python train.py --encoder_activation="relu" --encoder_growth_rate=24 --decoder_tie_embeddings=true --optimizer="muon"
Rows from block 4 of the text decoder of a small image captioner, named by matrix and row number. Rows with one number belong to one neuron. Each number is 500 + 50 x the weight over its row's rms, rounded and kept within 0 to 999. All counts start at 0. Numbers have three digits each.
Before each neuron's rows are labels from the 100 texts, of 14976, where the neuron reaches its highest value: "tokens" is the input token at the peak. Only what is clearly more common there than usual is listed. The data: photos of plants and fungi (iNaturalist).
# fc1: MLP up (decoder.blocks.4.mlp.fc1.weight, 512x256), inputs 0-255
# fc2: MLP down (decoder.blocks.4.mlp.fc2.weight, 256x512, transposed), outputs 0-255

tokens: " "; "("; "e"; "p"
fc1.190:547431440533516459488476576537561517457451522532425489513480496566538534508437471460546510526525543481422545537491478408444517511504465543481494526463511493482534471487528539389497397520518602542430502467482529511487445537490564556631456386439478428417496523367504515503507438506480593485571586511452531513486504526524478529591498503521571545454539445496418482483546488603474579463480417501478421522455510492455544517515537473523637405546565512542499523425529457520493591404447534569486550569501563442549475525476446552497578423506408495451468533554421441522507507472471563523477577450398436482463531424462543546585609653524561521484443590509480475410450541579419587436539439537441500434460513473506443471489457478505479452475510579488554498462486540545481473478569508
fc2.190:568597462486477496474541458441503617506493528523580555497500498502402486496527579544445544521445495484517490443484394459548561574461541402496491483569517439607423502459546446513621486558458452441545517527498557413445580491499562461461550465515471429557596511548567520511421463468483534524542544511551493610561469427492451554551495414465471400519494459504540553553492473536489536469469486441564478564570530487501509554498486499492504634523567474501562442479499430471493504615573537545532424419487491503541466509479492445514537538498556391572487556457487515485492446568525477407431479568508614402400511554444543406494411502569486427493448477491578405489533531539533453530525471465514557492477551510510427449442516468495539505473418509477473547451386533391536453458447509

tokens: "a"; "l"
fc1.435:498511514531553467465528470507535546514457541518450523599442496486475515462504527389488494481554491518494600599544490395506462551439486500490429496513559430550480528419425490426568580564469499483471614520421524491549447469482477506508480504461509487564509476610568480466530470471418448517446579489533468542419521521477548467580453448532499601401434539442519517511446564437461536530465532451489431453500448485473644488441494487514503529577505509588577508536545597525577552431468506519426623663498591485491547533426501456465452503485455427554509499650474497502483469489491421478497391454470454441444502475474564496541498530441415486487419513470478518522543552532502520508455527478524463506516556519403419408525499504545548576479563448558477611504536527407499417535456449
fc2.435:481541457426526548510487522514475537437525458524493545469574439415622531527521495519554472495403529433485522436402460496522561557546558469485553565420450500429381467566540530555441455486557471589540475474561483513493585473516478455486512489399464515447523537467565453515562441481528523523545542545529504426570505516583449516509500494624496458578458463584474488490553501503462451482573432404531539456446529518417415515485470577565495422465443492503547473522489435513503496562424533488432436552361364525492399458595506542572542507436534463489431556420524442608519586404539472475497520483556479493538513555522516491521485481497499466564574444547498500634373482466499544508503614414499469479453531509491528594530439538508509518534559564428490478466446474526536479466502514

tokens: " "; "o"
fc1.188:456539508507513506427493524556449488557457437455417496488549522564576450431511587557478370460429526557504530482592642494545474540582503552496550532406473597467489577457406418419512471473623514543524609481501474541526527515484519428458465584442583542435581520512456467421437458476402473475566433410528620429469466489489519516549483532452443503486429449492478447501529586494554465446447468420397458474525540436496542504564519475467525489546515474496482569484470433556516502504496554519538395477452485538495466542466488536446523454554535466546487438580641565572563551412547467426447485471511526447481493534509488492544468534468523451504492550458515444507495439420486498446464432501575494520468491567478508497522446458454551536534538565510461444572471435579426499528570593
fc2.188:546474565486480564551506420540507494525471472481583431524559481520517525490541384440460542530542487517558454492559449489485520480553496506476545395537512437561535506450496538545549585515352499471531542498513508529351461542489472543452444435475515437588530584475474486463453564507527491450514521552463450495496490486613586514452511543588543508488575574496512484524429457482469459542429519541461599507474494508497413531468478488613583514500461402498512418493522477463519454443532510419509485528523469612482517516482531490450483602491512620486466587387452515422549438531481546593460537465532515549516481512514532544512590391539398507442581588576453521511504557502524410499487375539507511380564480455452523499519515466486476475439541471428541523382465512449585525406469467

tokens: "i"
fc1.458:501532458563431441500422547527494539455490537472536495475510526565569575526521565481589498487547442534491498502541448591399518498534575562587625491544476407448548564519494609493531513442484422454508424514574481506462561521465431488500532498551543407462578476529541394474561584491446595521521509560548519452589446554517518463511440588531551479561462503448445476475552509448522445534502587460590467494401416494492577405496498575545508516511586387545570512459586474563446512507441426503571511557510531435466463475522418429554534566506479437527546600497532463547484586552503496567535525485501461495503472519540505386583617523543442435420481466483516556493545491500475394445409514522559482424569546489459526534529514452438507506508418519473552438524541547493512520472517459
fc2.458:441477520545506484452572533533541619475466469483485490574499548423464466508522451377558489512466588499448396447510443428430494505507447488530433456436505468522488540457511444520441553508494519509482496544460572441517498562522550505441487480499458634501546439476406573565455520454502514466466452519504403544532529466482524499536457498511437541436526498501484576526416468517505503596510472512462503451540632470435471407434554507464452484457487514494494495603546500473595465502551493436552497451480536497475502444531554462477584434516502538477458525481486392534545363514430468568428514528516469550489574546570412519396514541440530454512426611487501538596558524456473465484632508541420457590459510436479532553533497578569572422487526531590616559552495470501485632473465472

tokens: " "; "o"
fc1.109:542414514525466495414494490549522497463403522435549516388515484441599510501503511549427468506483457535456510578512593581423561452472557417550473473561479468458484508462431566503536543541558510515470530470486488443541526537525453494482477457485402452591440415439556504446520492415517575527408541498514530469519508482527428477432580534503496473551549392509488457521451466508521535518401523572483527455535506565563545545527517497480498516474468515490562548588433472537474611466496514435527489368518487490553560525463421584509502539541589495554451605575498475453571484453575437494525551500487570535483394450439549541484401426447536580533430598450441513479542465539569452458492462450475477352548485511483502525427492483521548533438457494447499435575546493586456540554585617
fc2.109:428554503510563582523552408556484486482610504487411480497467515425517533510545499458574564558534522532506465412464367533528430433531489481533521464507437564493605483471516515503520365483506529509457450498516480578538433401452477513410570486425577505415509454515564506496456506565463448445471519538516490493501500479509478603524521503521567485535531509528489478481556541439535468376553439534436547516567458485405514514499450479460511580482472515509359479460553479588492438567407438475500554474485541489500472525494508554484449521508549552480442519471517523516482474561387452563588490449427535455461501483534507491541544454490515425521528483461476451529522556461528593661558475600457425509418417486501568388469520511477594422574527532598483547531588567485534493583453530

tokens: "a"
fc1.410:466553534475506447484506540588574437453472530474527554630501606483536548536555495460555436486553482500522492574580455478480479555566503514492459558430471456508584514549521535636420507466475486502534477555473438414482532546510471404461480474540491540601503516479495585470466555400483418391516511534488482462515543470467503551482579567498526534507528428475413538535476534397578470494550509441457514543505418465468478473413491575476554509529470579575506497555579492420505553575620495514475598541518567544488476581490401473523535520407530571493504501462435432548399487545436472477487561376371495439506485501510604531498563473448504584530467376593500520547526509571486490500424574468590487483511544482591417484554479450508500503475566467466473457516500484498477485470551498
fc2.410:487391524494481579485547563532476470461519427578554463466473445594436419490475412508534522570586515456443573530420477551519451461502429506478504441557562432558496586536514464438571513565523558468447501461559635547485533497513513489483493587486601606581418413470537451499506568552559601510532419528483471453543492450457437539578499454522490493471462518406510537474560499477457493554467506586529487564426484570570517512537528397506403547469449449457437560510464482537484546487455456568451514450594420494505475416487514465426480516534376418399473526514497506507496574436476481503512473514532545516447492500514476474488504475521552523558445585532604621509518544472503487389473452657505578430514504465491536474522552448561431510509490421513560486460544457522489523473512495

tokens: "i"
fc1.449:497526490496565425547474515585511467541472441538450485450488505517518539477582439483479499435503505479605545484585475404512365537437450490497446532564573481459512495583470601394552597477557382427584547513516449466594447419543441457515557518466500527563470408490486520485501442509486469533450495544451531438515536480489541498516375559481566525490504548539375485579516491498479519474511648475440555487428453512472493503377391520523503414464517593465530447470505429568383462510425477516495481493535417430508454562589550523558489565583534498549558504577561554551486487529546460522473514557468527514465564517508535523522444542478551498447476497394465505454468444545602500399552485489539543504536505601467532496493478485460446567495507544489457463572538530486430567528558520
fc2.449:466487548447494484503543398475507563524444517504548438522472490531541427570555443495636506576598509456475544540508482483571462504470577513408466452558478499468564483498555465567555522457533548516430580486477400458583450489498506473512536462527438568512496547564471536504598476589460390480406516629471303508379465461578467503461538414557445486471509528525447480476478439444519474491535438503507448430574504496607534597492465530465416511446550546518520488601440514419471556536467437499496492442536536574545500460478421464523433606518491469494533425450533468522538449429534479466470507455578500433480502488537473566446501497457580522464555488536504568572449494468458479568557510547555567584527501436511515494552544443499559470574535447480513482474478514459442411553432540

tokens: "i"; "r"
fc1.312:532518541479550418536520486513555534426575574410462473407445582554408542442543491454586574445485595528528513488559430541495410450451451489527481470514567548498464471529510554512528499354507477515455491574450493591460528462481502536519525497446566576461621531510489589492499508518525481536470499563490453454489524473535445494576463535527466440462432462426521447410434483536425446499572493477523602450467468518465448420495532453442521466583493503556499475466526511372474442592446475560450530515478469568475399663486448531531585465513489490480492486477520541396546546559491426476553469477504431378454440489558493525571525489479447529482525383497540505574509490481497495620501459502474535426483541488594579505520543471499547440425550506493574599497532520514434541505438548
fc2.312:441534529588562547513413487495517475559471473479585526546493491479491496550477531514461417538458463408430523528430519502458479498569474574571501522570470490465574495462466529454528486614578538490452583492515513629502523555533517512505517396427505431531480439490439456424527475529567487414471434434474441632440417436519542486459403521515541571435406460502492474638492440516491456536446505522540433485500532484469591501556548572538546510394533399494489526523407524580445490494462512402489428448619444478488465420514547497546519526459501506478478551567532531488526448436401533597448491566405571474549500478491488443441562501518577564500480489480562520463481570493492513491519488445490496590442490562434520564576432545517456490622489555525515476469501491512616509450526450

tokens: "t"; "n"
fc1.505:481526453511539475470472526406555522616516471487377565446461515456482586519487568490490499564497481461510459526420520560583444468543529542572497449481455434541520500598482422405505548422493379483502491545539488500582415465524451418525464518482549504542545544527391495467470542577441500495546528502447509532502427512462515546528505490435524507471530506546480577499501471436491584378474513423497479521619516494372466423457459441553426451524513508469424461490493583503502629515526501531534502446530538486509467496434464450513512473536549508574586474536560427511515516477434431552546547494503475397518462430616488437419506530528555591564457478546436455531480469458545535551554528634472473449516507612578539456444501386571495416560438430491500499497439520567464537480507455
fc2.505:493521522500508487424514504561491470497445469449515500595449538530478434564509480497459479432498510481500556497493535511506488493496338548411545557490542506467431547443581484601473402425509504504524561532454497534465419463509408454505531489538492493456459409498545490440589491520658385446500506462445510452516529522478463596479551533424537492544444509553550496616476441418485510502451437470552452479522423583587535472486501547487552424426513598590511543503500490473513493510512493502478530405502482519456435498473511630476491449622475466526485597442529430428480536521538513567439440392558487465543506560385515546578548419501565527448497518516539510492550624474570571505504467527520480443479414509600515498459504488489575529367491606571508474527468516492438500505518529

tokens: "o"; "i"; "m"; "c"
fc1.233:434572526502592494545511448540495546455438434476454439529471414510519406452503480511635429438507623575482507486481590483478435422528572502432551488443427455567525421512529566509460518481493409517503572489568393503529409469528595476529567543496507511561498471422431546469551520463436403492440442549514474524518540546489544442545498513546610533468440467456449488578514557476484459546501547498428485385529499539508509509457589493408494497450555491530520550461472500554544550499507567502490597560516507550511527447440393475531517534529436503434500516530555456471546472521525483567483557460532588429502509438513513528575457456532368515503399426584528490562445507502529562476451520455578457583532584556543532482471557533558624487474546393524440459499495479441447445475486455
fc2.233:486496448537474448460572463476516508445525403410419501510517569423536467599509501457449467477552490474608586560529441420516589481427484571552412537568427498501574540502464465506466552453446527427490450479544580523451513452461522479556451567528421468410515493535525509457495481543594555489563558490521462414550457486541439603603438403509507465529472408584514522548527520530493504516471546589552517490512523496395524427489430548497497499505401477556466427475442520437532582497528508499542466544462521501554474495449619473532481496533495460518542560486507560489490552406481522539498474479495547447568473475474422585494514477361542533466595536448523592489483448573506462488440570492584506436547458473521479500494456487485523624553562584450376513484379523590497504486470467

tokens: "g"
fc1.172:448500458518490451471601493379521549494489487545587433432529532579493540471444641443408499575577436439430474440541492523520601458515511472512469575510555457523524471523469500503475428376500525469472414550542521440575496465508541504501397514547549590477545487459481519418450614437497538530541522470449455522539548527436607502528435475504491567613533421518509460563609519544556416464461497466454551576510457511505503541533498559445437388435380510484399581415503506532504551469512462544499459592580468529552515452488595430450551513500444544530505486448545515505536542450424501531497557449464487554489549449444531504454498534532508458523534479573487488546488405519478510485498560543565484572514451520542537476448462542511558445471524502505506425576434536466480436423482625
fc2.172:412482456480483419452460496510544555508520535492440515577434355435544544431577465370465478378404520552448551490503427475535445531498538437429456471493526475429386480497473551547527521482525549523487489484483505531456574547478478559521568555487524409553408539539504525483573500562554382425496534516535498488477481509520481543420563497491554531398421453518488491596408442505500481496450484495531532529416502492374468402450578522433507533542601556404514525465547476550526459531537569568408523497526487553573467496569500520544538558580578427435466531506459516476602529540514564451548504502482479546505531544548510475493512518570515513463467556485504516400394609472439473543560472497448586503487479565490432459594467518578513494482507590493483523498534538537503506416548434

tokens: "c"; " "
fc1.29:422372537495522503523551563475600388417496489469479543594421586477512452519548553555527463577457472472548470432500597526435398474492491416519509468540442447515500472599480425447474523488418525524421566395487646536474507469507508477504492572528518435461487513476513495506541463444519513396494410542477468538455564512462611513415499530572460447541479431540464516483501473455549483498526557442539472629382500540540454472485471461480484501413497538483491596570428460489513590607504490590583409453420501456457519453465425517565417518524471580488518473557553538621508477487407526473501482549540501492455531532517525528475532492481428515488518478511487520489443597526439495523419484525464511495544554479567504482545541473600540552543569487533534533456572573416451516478517498
fc2.29:545606486460535502492468533448523488477528513533521508496509569496523454546455524494547540455557423447542546554558486603546481459502501540473493483483412491432521548478459555526548571437506585438482456535443507464535423490509499406562453427407529505501457478554422426496369565519514568549610532491499451504540550367576408473549393513460559555448473522516520540519567475464528499509461461465485425435483409523467540550448584477522426418608544426526442533516540624474521540420554442471430532468524475435480451620653586451475568503440531496411502551445463489413433489539576455462467455474512459478569470508464446519451447548511600455487520455484576513541549376457543529461540497519576581490514487543505476520520483550507468472466527523577524539436514531550529501513501452

tokens: "a"; "l"; "x"
fc1.226:536579436506536581444491533493540459496555494563506439538418564548536497458580495577447541427530424442579508477451484506467451480419450507481586491518547503444468474527469526502493524489538467452461472439490520530550388480462543495517591518472502477581523531382491526497387452526579364488478574505457503484481512478468556439477521492509513543539432505470429556517472466577518562546533509478518481407404450428503475564491547468524570558579493489477417544526558510592615534594488483501444464496490466516522538420581456524536469517528514436509572592455570472525410624484540497485506450464489504397460524498547497437577439440511450463547593554529450415445475504508476554546449340425529422430569493494517473523539583544413445520466505554486570463455450583588561477504473503
fc2.226:542505572543398463575514495468482601551487388407514454484568493552505580584472482508478447555471507616484476523610489606537524501490517483397428568430452479538415478406487416593512501514457512535609596464432558475452485442569493494418457475563470543469495466570459457473563517515493464394480518494573481582431494628513519530429548530490453580478492555472499470514526493495454426437434438502500522538522544526513496559551408410466584452449485531476481452505515500574458467470493501495561534515484514566544439524414448461461469496537543522549527525492450587490484453664482502597527460566494461479509393513494593489578499436545524548506525473540432532450465493430493509513481418566517411573543542485484525538542501502468520478481482472492373502531515405486578522468472497

tokens: " "; "c"
fc1.5:471545540489420540467522517529547445546434469501572512544458522500466498470528496500553469536562450527521472494524567547629528587593499523539447459509575466442515534534440495400488490435452519523402510482476483538528489610504395432488482473463558484510479497479522547414530473548537536520548535492513544468486415464455469503429454554518458530478471446479440462470509530490509494475571509434467487489505514473583538527492497508469409509418380523442554518452444502470443491518524629570463456548487529383450526383537529526493589572546542514527566572603486511594399500519452491548490459563399537491464470524519523471460454528498551522520453453500571512418446477537418516361579536515621413438597353404521539458567486519501581496529490530547519536483461473491405401584540492
fc2.5:388537541541537477514566511491604473479464596498516608551485483435549470524504461426528537478505635485557480462488524499384502566548455393416485479448477395457549543406477596511586578499560479482504435499541484523490550454513495525474449504461462468523520485551459458510517591409478585438524559450570516466510496500517488437541538459495454457505457522467515495515466477505542428481449508489512513474591457464455471459442533446590578551541470461471478522606511524519496515505501511444481520482484418535686535468519506435523522508508502477475387366407519478453474552456603505555485548497536644512483527443561335438492432528559474563460453515528547462511518479551504531551462391567389476447479518545442534570489545512527463539499534439533508519559508482496474558457479546

tokens: "a"; "n"; "e"
fc1.328:474527493392439576523456570536439597499471466533526513474470659492558479559452454511526600423483497441429581552486441462517575479493486517482527414625604524549414443416439482541530439499497631507510516546623519495554499454503526540488531439454418534551416395489447540480497499431448432442558529506498467474478490509541496510545468479482546561546535467506425468536464476522582550415546522500453620518476554502577580480417521530436552511503496475500509512513427463445590552511419509513470546459569432599636528456446481479488543503514492501543515428572439426448522478592411557436433547497565604458550536448526531446471489430455546490511512497527429458488439475504508528460517521470541486482495500470498556435516457507445523421496453529484467465565469533535511423460411526
fc2.328:462511539529547474506509457476459452495585477407456523536493393524558536536550486385624448477557417493513549520463445477556471500462572453510560479482432515447524531460509455528540611464526458500548457400523428535507574476580565426415580527498501490446532520515467535596434460601490579491549556425445415544407569502463431507462438436425504562387512489575475464452477459512550489611536529519459539523535410440475444553458456468479541527516452534513489568543488499548534500507586518455510459511436602511420443404500563514514549478514508529461541496524532431519443531411491519512615509521486440608451426495415527544385533531443509492521521474491507586464471425587507426505480492530452589541469555591502482552580507511463490507492538523559431565488422565490489542455462449

tokens: " "
fc1.370:535529404452394402494585495467520520443442571588527453458477473534522457539450394505464437505560558497488594441612542477503431454484477540486498457467464498468549461510550432511446526403510463454496490511538435549566456576413583512557597459513533442483478468515554486559564431568466481601531487548411513560486438484505522534405486473486464461522463522384395594409515503485520567595518504496557464544509501576497434547560471546515506390602476417540593549545510540583470595464439488501523484493539442496476502454511460486514553486365484417559418461542466456523467482580515498464457516508552462455465543467460478496460491488466529465438518590493560477464490432525458513414596505589497553416449507511487446564520549490510562528464585472569452549448474516471524511542553426
fc2.370:496509470528530504426566448585477529464478617418421527522495534447404469547519504459518561557518381591502476541359481525492418586443511476518594499486540479486543547486524523441567506500471563508507519459462484545468492395464531499490506474515503490419525501457473499546516452405444549491538498521534567483383505510486462424602628532506431477543515451408483493500436481517517461552565547550615593462546484445513389577463517507487425493496496548448512442507568546530537489516450557491628450482436503443575493438530545519541533570515512632487538501517493458557458503546514486494574430426494517439482488413547519494440542522505549490413536495418500474505483477479417459637455484538532506534574516557469562505477579435535515506423483570390568532523478504410432448460428506

tokens: " "; "p"
fc1.124:459504594539503456512431464489480504474549541457381513579499473401536524557449552503531484535489413464538491470513579499581495438598497566570578640460561533498445523520475525481524503594571461473503489504539547545624502399515559517540445472381478487499501443491538470451490415414531538406400471537551513559505440506471507457485524465551485548513466452488538397508549492590449513598519503500504549533388512464383536483522436509560509568575553536588438458454454521559523429552455494511453522476492475584413559423572492507470477544466475488447476488525387497516490504432451539535481425560462518427530432426460520549558436478550452576529524456482473547522456448468589530508526483461571447568506477539501458539440462419517516573426563564507522498430486573539480540421485408
fc2.124:531505471499473484513468497570589538504527460475524556482450439573415515435593502485513538368535566452411470585507562491468536487454442384436381525536432596432542468485441585519496398509487482514514568500433489439396534500506495544493564487484492515559438533619420502544455538590441585542495495474465523463489479455420530500396480487561499574418458458478525474541486488456516509498437488500583470505553598517566562474547566514495517465543442468480536547533565473509533582503480554525496545536335510475520533515441451473540463508529524505515448464530566512459452434519526480403488573539491458477501392491498532573539551351482536453548579436517582457496513513525450582560492516531557417469553510454525550580554542546460573481592503496455448534498506443514439453506444593

tokens: "o"; "c"
fc1.191:523511421504543470505443526478520555420475550580535447570464528433480468495502492404387522462518511539453476552594453465561523505478486501584618586486497497593576462533528431515550566533525536488403623617556509488490491477564470562460514359561479574527444479550423515434544496428443579538534488410449420515579493592396515532544456483503409499552469463466434475507550501525461511503498540491472509493563526531456425467463579467501547467513430502538473460523488572534526567479492566463457564539495470517464573442443477439540460559549474475562440471521455465484486449544444518505505619494389533547487466580462410620457553545485393551510469505483515430527484477483424429437496524441546546490413422394483461479416471503526501541493466474419526549479469536452487524511485422
fc2.191:456519476512378489504602483521544503434506432452521467403494470452512408540569530468547472584488533404449518467468518530451549516403590584475434391504498479515496492565453468495453441423487489545558584380539617486544441530370573503458499528451506465443455520491516503482498443532507486471508530533512557502451522473515435527562476485588554492477479545511458500543475456510536463482544541460535594542486465538503447461478591497435523435421553566524450551603428569530390466565492427518528496447478432428522469513551574538507487500472556497499508483512513600556552539577523488478514372487540488449483395574481532417532498439480505614510493513473470534534523540499583593490518569516459497485502613520578513413548498443551495554506516397633433508520511434444558494430503491

tokens: "a"; "i"
fc1.231:571460448455537490408460507538565570516509513595486534486510513514453520481472467511502500489517493511428482564521479515399558563479508503470477441483491631529466457579466489526579545541546560478472493519461482437423641575496538406562576486442456431499482500353481541462483444446499484443477575519518440439522446569398460481470511493504530527479522439550496453547483572459495510518526493446456505543437505559519498543520525473552480421481543465494544522583537557468489451383502392421500474501518568406512541511543464520520540477609452562441456569538449566453586472471494547500551481514483371597490528556492510453491577526505544565427581494536503501570419522527469631482420409568540460537492566481575545539528526574583491518524505487360516572499586546504498408546457553
fc2.231:532596481593488477594520499471507575488479526487534459448522482533515576541383447464506551449571489544435528545419499508475502472591565457462510522501574509534473557546458486519444450574499494453515462537503508535475456524451496573519368476618451556478559606536518489469399540477542483507587523527421461562478481423486449422539498493504543488482570503482464526427530527569423538441472602497572451529475410579374429535490514488401491564390405594517473519461451489514506391490567490504488446447541454476587434464367446413610477475526514512472561496576459518536480454467439497532480421464429594544499525431461515525500471503505532486603571504498452469540541503520489461542550590452496465502470545513512420512532634513532496475496564518518509548478485422533504545556420525

tokens: "o"; "r"
fc1.250:508530518483545488574520475472518457623438466507438468502477445492469460531550493498500437529565513522564557496474479446563493463480506403510532518421512454495489488559503468448504533519543470537469466501529510567514489463538576470486555554465415514542492508464493464537404544536476467570468533530458516388519537498472506506554442529434463532436485498555495485428541561520450363497522493577545606447530513501466552461385478435513444531588506552489445389496391565606477523560422542476481424606515510533481503458499477539467512501604449504486323541485483602534502595602481420457543553448439489478586568588545452406525443575531523458458509501377495493516437458631456588479500538567526555517418562445464534502444563535426510539460550559455493539521501542511496494465576442
fc2.250:490500462536522528501536453486485501461445500468505464507452570479556458554565531573475533508407428456485457528595538570494506539451409492574411502479468547492458531458531465508531555391389488463575506586550440499494574387561490581444460480484515535524469516418412488596457433542456491517564509500589428552519450475487386478506443498491538549499456538551536497436492555489508484443469458514582460584485413462511439589507492579556471465529435544532666513564527505561420456545565500559506511401500509559540487522525516500495469524514590498525565448465547378599435525560435553522475527547509491444511495553518521503531580407450484435564476488482471493561496529367555460494487475443443489409400537563492552509548518446473453434468443444473521528573591428569566515530473517

tokens: "o"; "c"; " "
fc1.241:582458439466553513434491443413474526507548643528455474537502436496486535477564546410540578485447554454550516463567429462457558512499507629489573533533488495423507511508402498452454515379545599505511424452529541520552462496561547458461549452484490520506519497549518511470509425516440493501515576568490549459530442435509570540424440508492567514530528509504420510617551526428537522542549392408506489586521417574510508487464596576479502461516441553543506490500521540417558492430357513444587554547542536462513519504496488487539496467516534503420552557593475502466483418517506400568450511549484560503546513484507486480502478576452517595464493524514506517539445545526479460474424544381424504563444434469480489503415472458509486529419602434561424613557428441512501471514517531
fc2.241:460453542485460525470494531476462623482405521428502574454517553457469367474481494571539442510500526490461509521480460546500562526533455429538508466484475474501616454458527452543498492443452529504546502508467451516466559563366520485514543458543424477470484384514592508508507505502475578456475502473463457586487563459511452458541569510493543532621441532467510558505542544545481489432501547536517536458457534412529509452525499430463510601426554419512520463480496535506406635484505409456514487466600435510479469489504440520539515489517485479491504510492529606539525491458528426501613561418528483573459521601469459458534467516504459526447598373645509572506497469543487510475508488493530530497557534564517485601619493492489523392438456583402508382482460540486617549487443461

tokens: "c"; "a"; "d"
fc1.39:428587479550389503449509529562463505552531577442412470556464510559505472512454567558521479530509521513480517524520515477495492634430525454445498458537495586406518558546478535524509509597524492420502435573472426532564520521545506417551541498463498533454539528515546576501510514494562537514552584492559443538589453460559450448536365400443416454508482505468478524521459551508479428487521473600505433423517542464575574454448473415496422493480453459536493540519512418462436428457601531520525563426515606471493454431570495494494503525524469461468460517537479473566476460527450551416475475605553517582502406504452536495538434494445430527522529448485499569564541556567482662500494529536594403534540455488511489473426577581498519491536547475399494517551482430435475463430529542
fc2.39:496511485463534506488499436500474577464532553548529417518524555527421504473443517504556443528492494530568491409484445457425543432434499506459466483527520497512444533399399550517532544530397462490483419533472572599483522513456495534509443488506470481478536567566513420467503526553460527501469516572476520511448478406405535524530555534487601545552462566514593505383445553524541606500475527577447496580457537505446494527514518564551553506599555538471523433535493460471519569513461503503483413543464419468512610543509486478522542469433438502457558464461495488452445621500522507448550542487394500432540450398488612485470527507474582496527567422555578545502566485344471350616530469578432550397479535499543443520490492405507471487524505489496536528425532570519485545496436480

tokens: "g"
fc1.394:501410523506499462503618533462540518558394581477526518449532522515500595511551510468508531491585496506558569405531435537576572490525583404385450488465473520459492448574520446522515544391565563431437522482466506445461456460530493568596440535513470555447506497524487521458497498569386407507530589536528443479497475493495515541439484546464529508362522507500434458533540495486524598552563442483571529472612529554453534423558448557422609461500464545564474537473458436435554441485486523568503562468538521398428446555501570476482545499452457529484514528436466609558507568487549559515423599516483471439438465580425525479484515488446475497496501541473506563547485563531570525485438430474462511485439517508519608474576447498520437471483487492515452544548519539557463441549538623
fc2.394:448492455533477459427525460586512597483495507589507505464500507514508503513456526548505523555521542444495485502505496552427485592518429507436477559506557502404510516475455546496447453475536509453542550522486590520522514530569434545503530555557459517519529496540494487504489457495543562619512526374472518483511573527532449439495461511560461460584494572501443561497407590415436537502399486535519421567604448494505525477439587498467476465533484410377523533567540420522477587552503536588485505535595525607421511496463537493442436385511412510487460446547558484474489533534389505559434461459505508451428562426542467493447507454529556465550505538504462414501555532446501520430487594402506500546614498543501424608400553503544478459433433484514432496481417508481451408543564424

tokens: " "; "r"
fc1.145:542499458541495527524623515576507490481518551532523596590481442493581488443484540452467450553481523473505442513478594519580345526487478519457515466522430552416534426458517467484403455499528496460431462544517472536543535523498472603483487493491531505478556512464592424493499506496479577491514551434487478456513425434444504460503480477469512547416481493570464453532553481501478478536553527584505468470572467413469559503532532529476373427516382442543540477478594471594397546411412468512503574498525537497425444486483519381466576551528482498523527571636496519471532473476491497612558456479462390518464530429527531457540440428494424458509449497526581442544439425491523512479575556531566553454524479416503582460448611545491561549481482484460560548563437538507502553415542466
fc2.145:406576489458417501469500539497491570510525512518480450442458443523479511491482415466517460472524476542517420479502536578407467532510453492552532530543549355601509494465429433454400568517454397481523526524578588502411428506543536453483421549463452534505524451532494581433589539494492440521467520572495505524500584475484490477581583544526510475544521527423604564487406559447554510477391492426532570549543526466530423564441540408540513470479531533484542515447439550423517477565479468450494526531507457569503559502479518563518480518500473501480409509517542557609521580478561505396442465454509592589453507499463448400525499553498456442542568539508462578488493606490473602501547483470391478467437590490463527470482390429560515504457554524430494481586513534521542464574527496

tokens: "i"; "("
fc1.454:478551556458537451578462593440547543469502587462397437558546465514412531516481583500497499379468509499551542511479536497500444448483597484452494417455485421537536450565465517523522535438524490495515478523519448513507534536564579480467537545526551475484467500457478599558434524408480518531512547545462589544480427444472457569576384539444459543492479604501467533560504489446521519423529542490419543459538527516497516426462546495452454579471465588482580425541534480425555469507510545502513549505428457478478498461487512584442538455472557493390482533599574506536534543523473445577561528510409518516580608566438503507496449421504507420510583431416544549537577430556494634530423520472440472558523525510432535462595508456629500457496588527541554419566472498495481460470513507
fc2.454:586508433572440572394551413598506479577476534510517449472486466473567447586494390541535518493468534470490499533558459495553589596480543499455588528605435469431490508410483474519495481487577537491481463483495448540531505463508437423542462511604452563518445477540436473455527443555481469538524414425537498629491454483472533516440548438505547593515507462568521470507515465567470536444490594504478448470389441504481526501528443449460461537593492411540490524505611531509489489499471408599432474492524530486479479434507445475445456543525389533503537465512464464603550535468450512464540594588522399514465425500492524500522519490482438591489325561528558440503490505489547434496583543480553535536539432495551500595554517522418521549459464429505521529507458453438458494470498557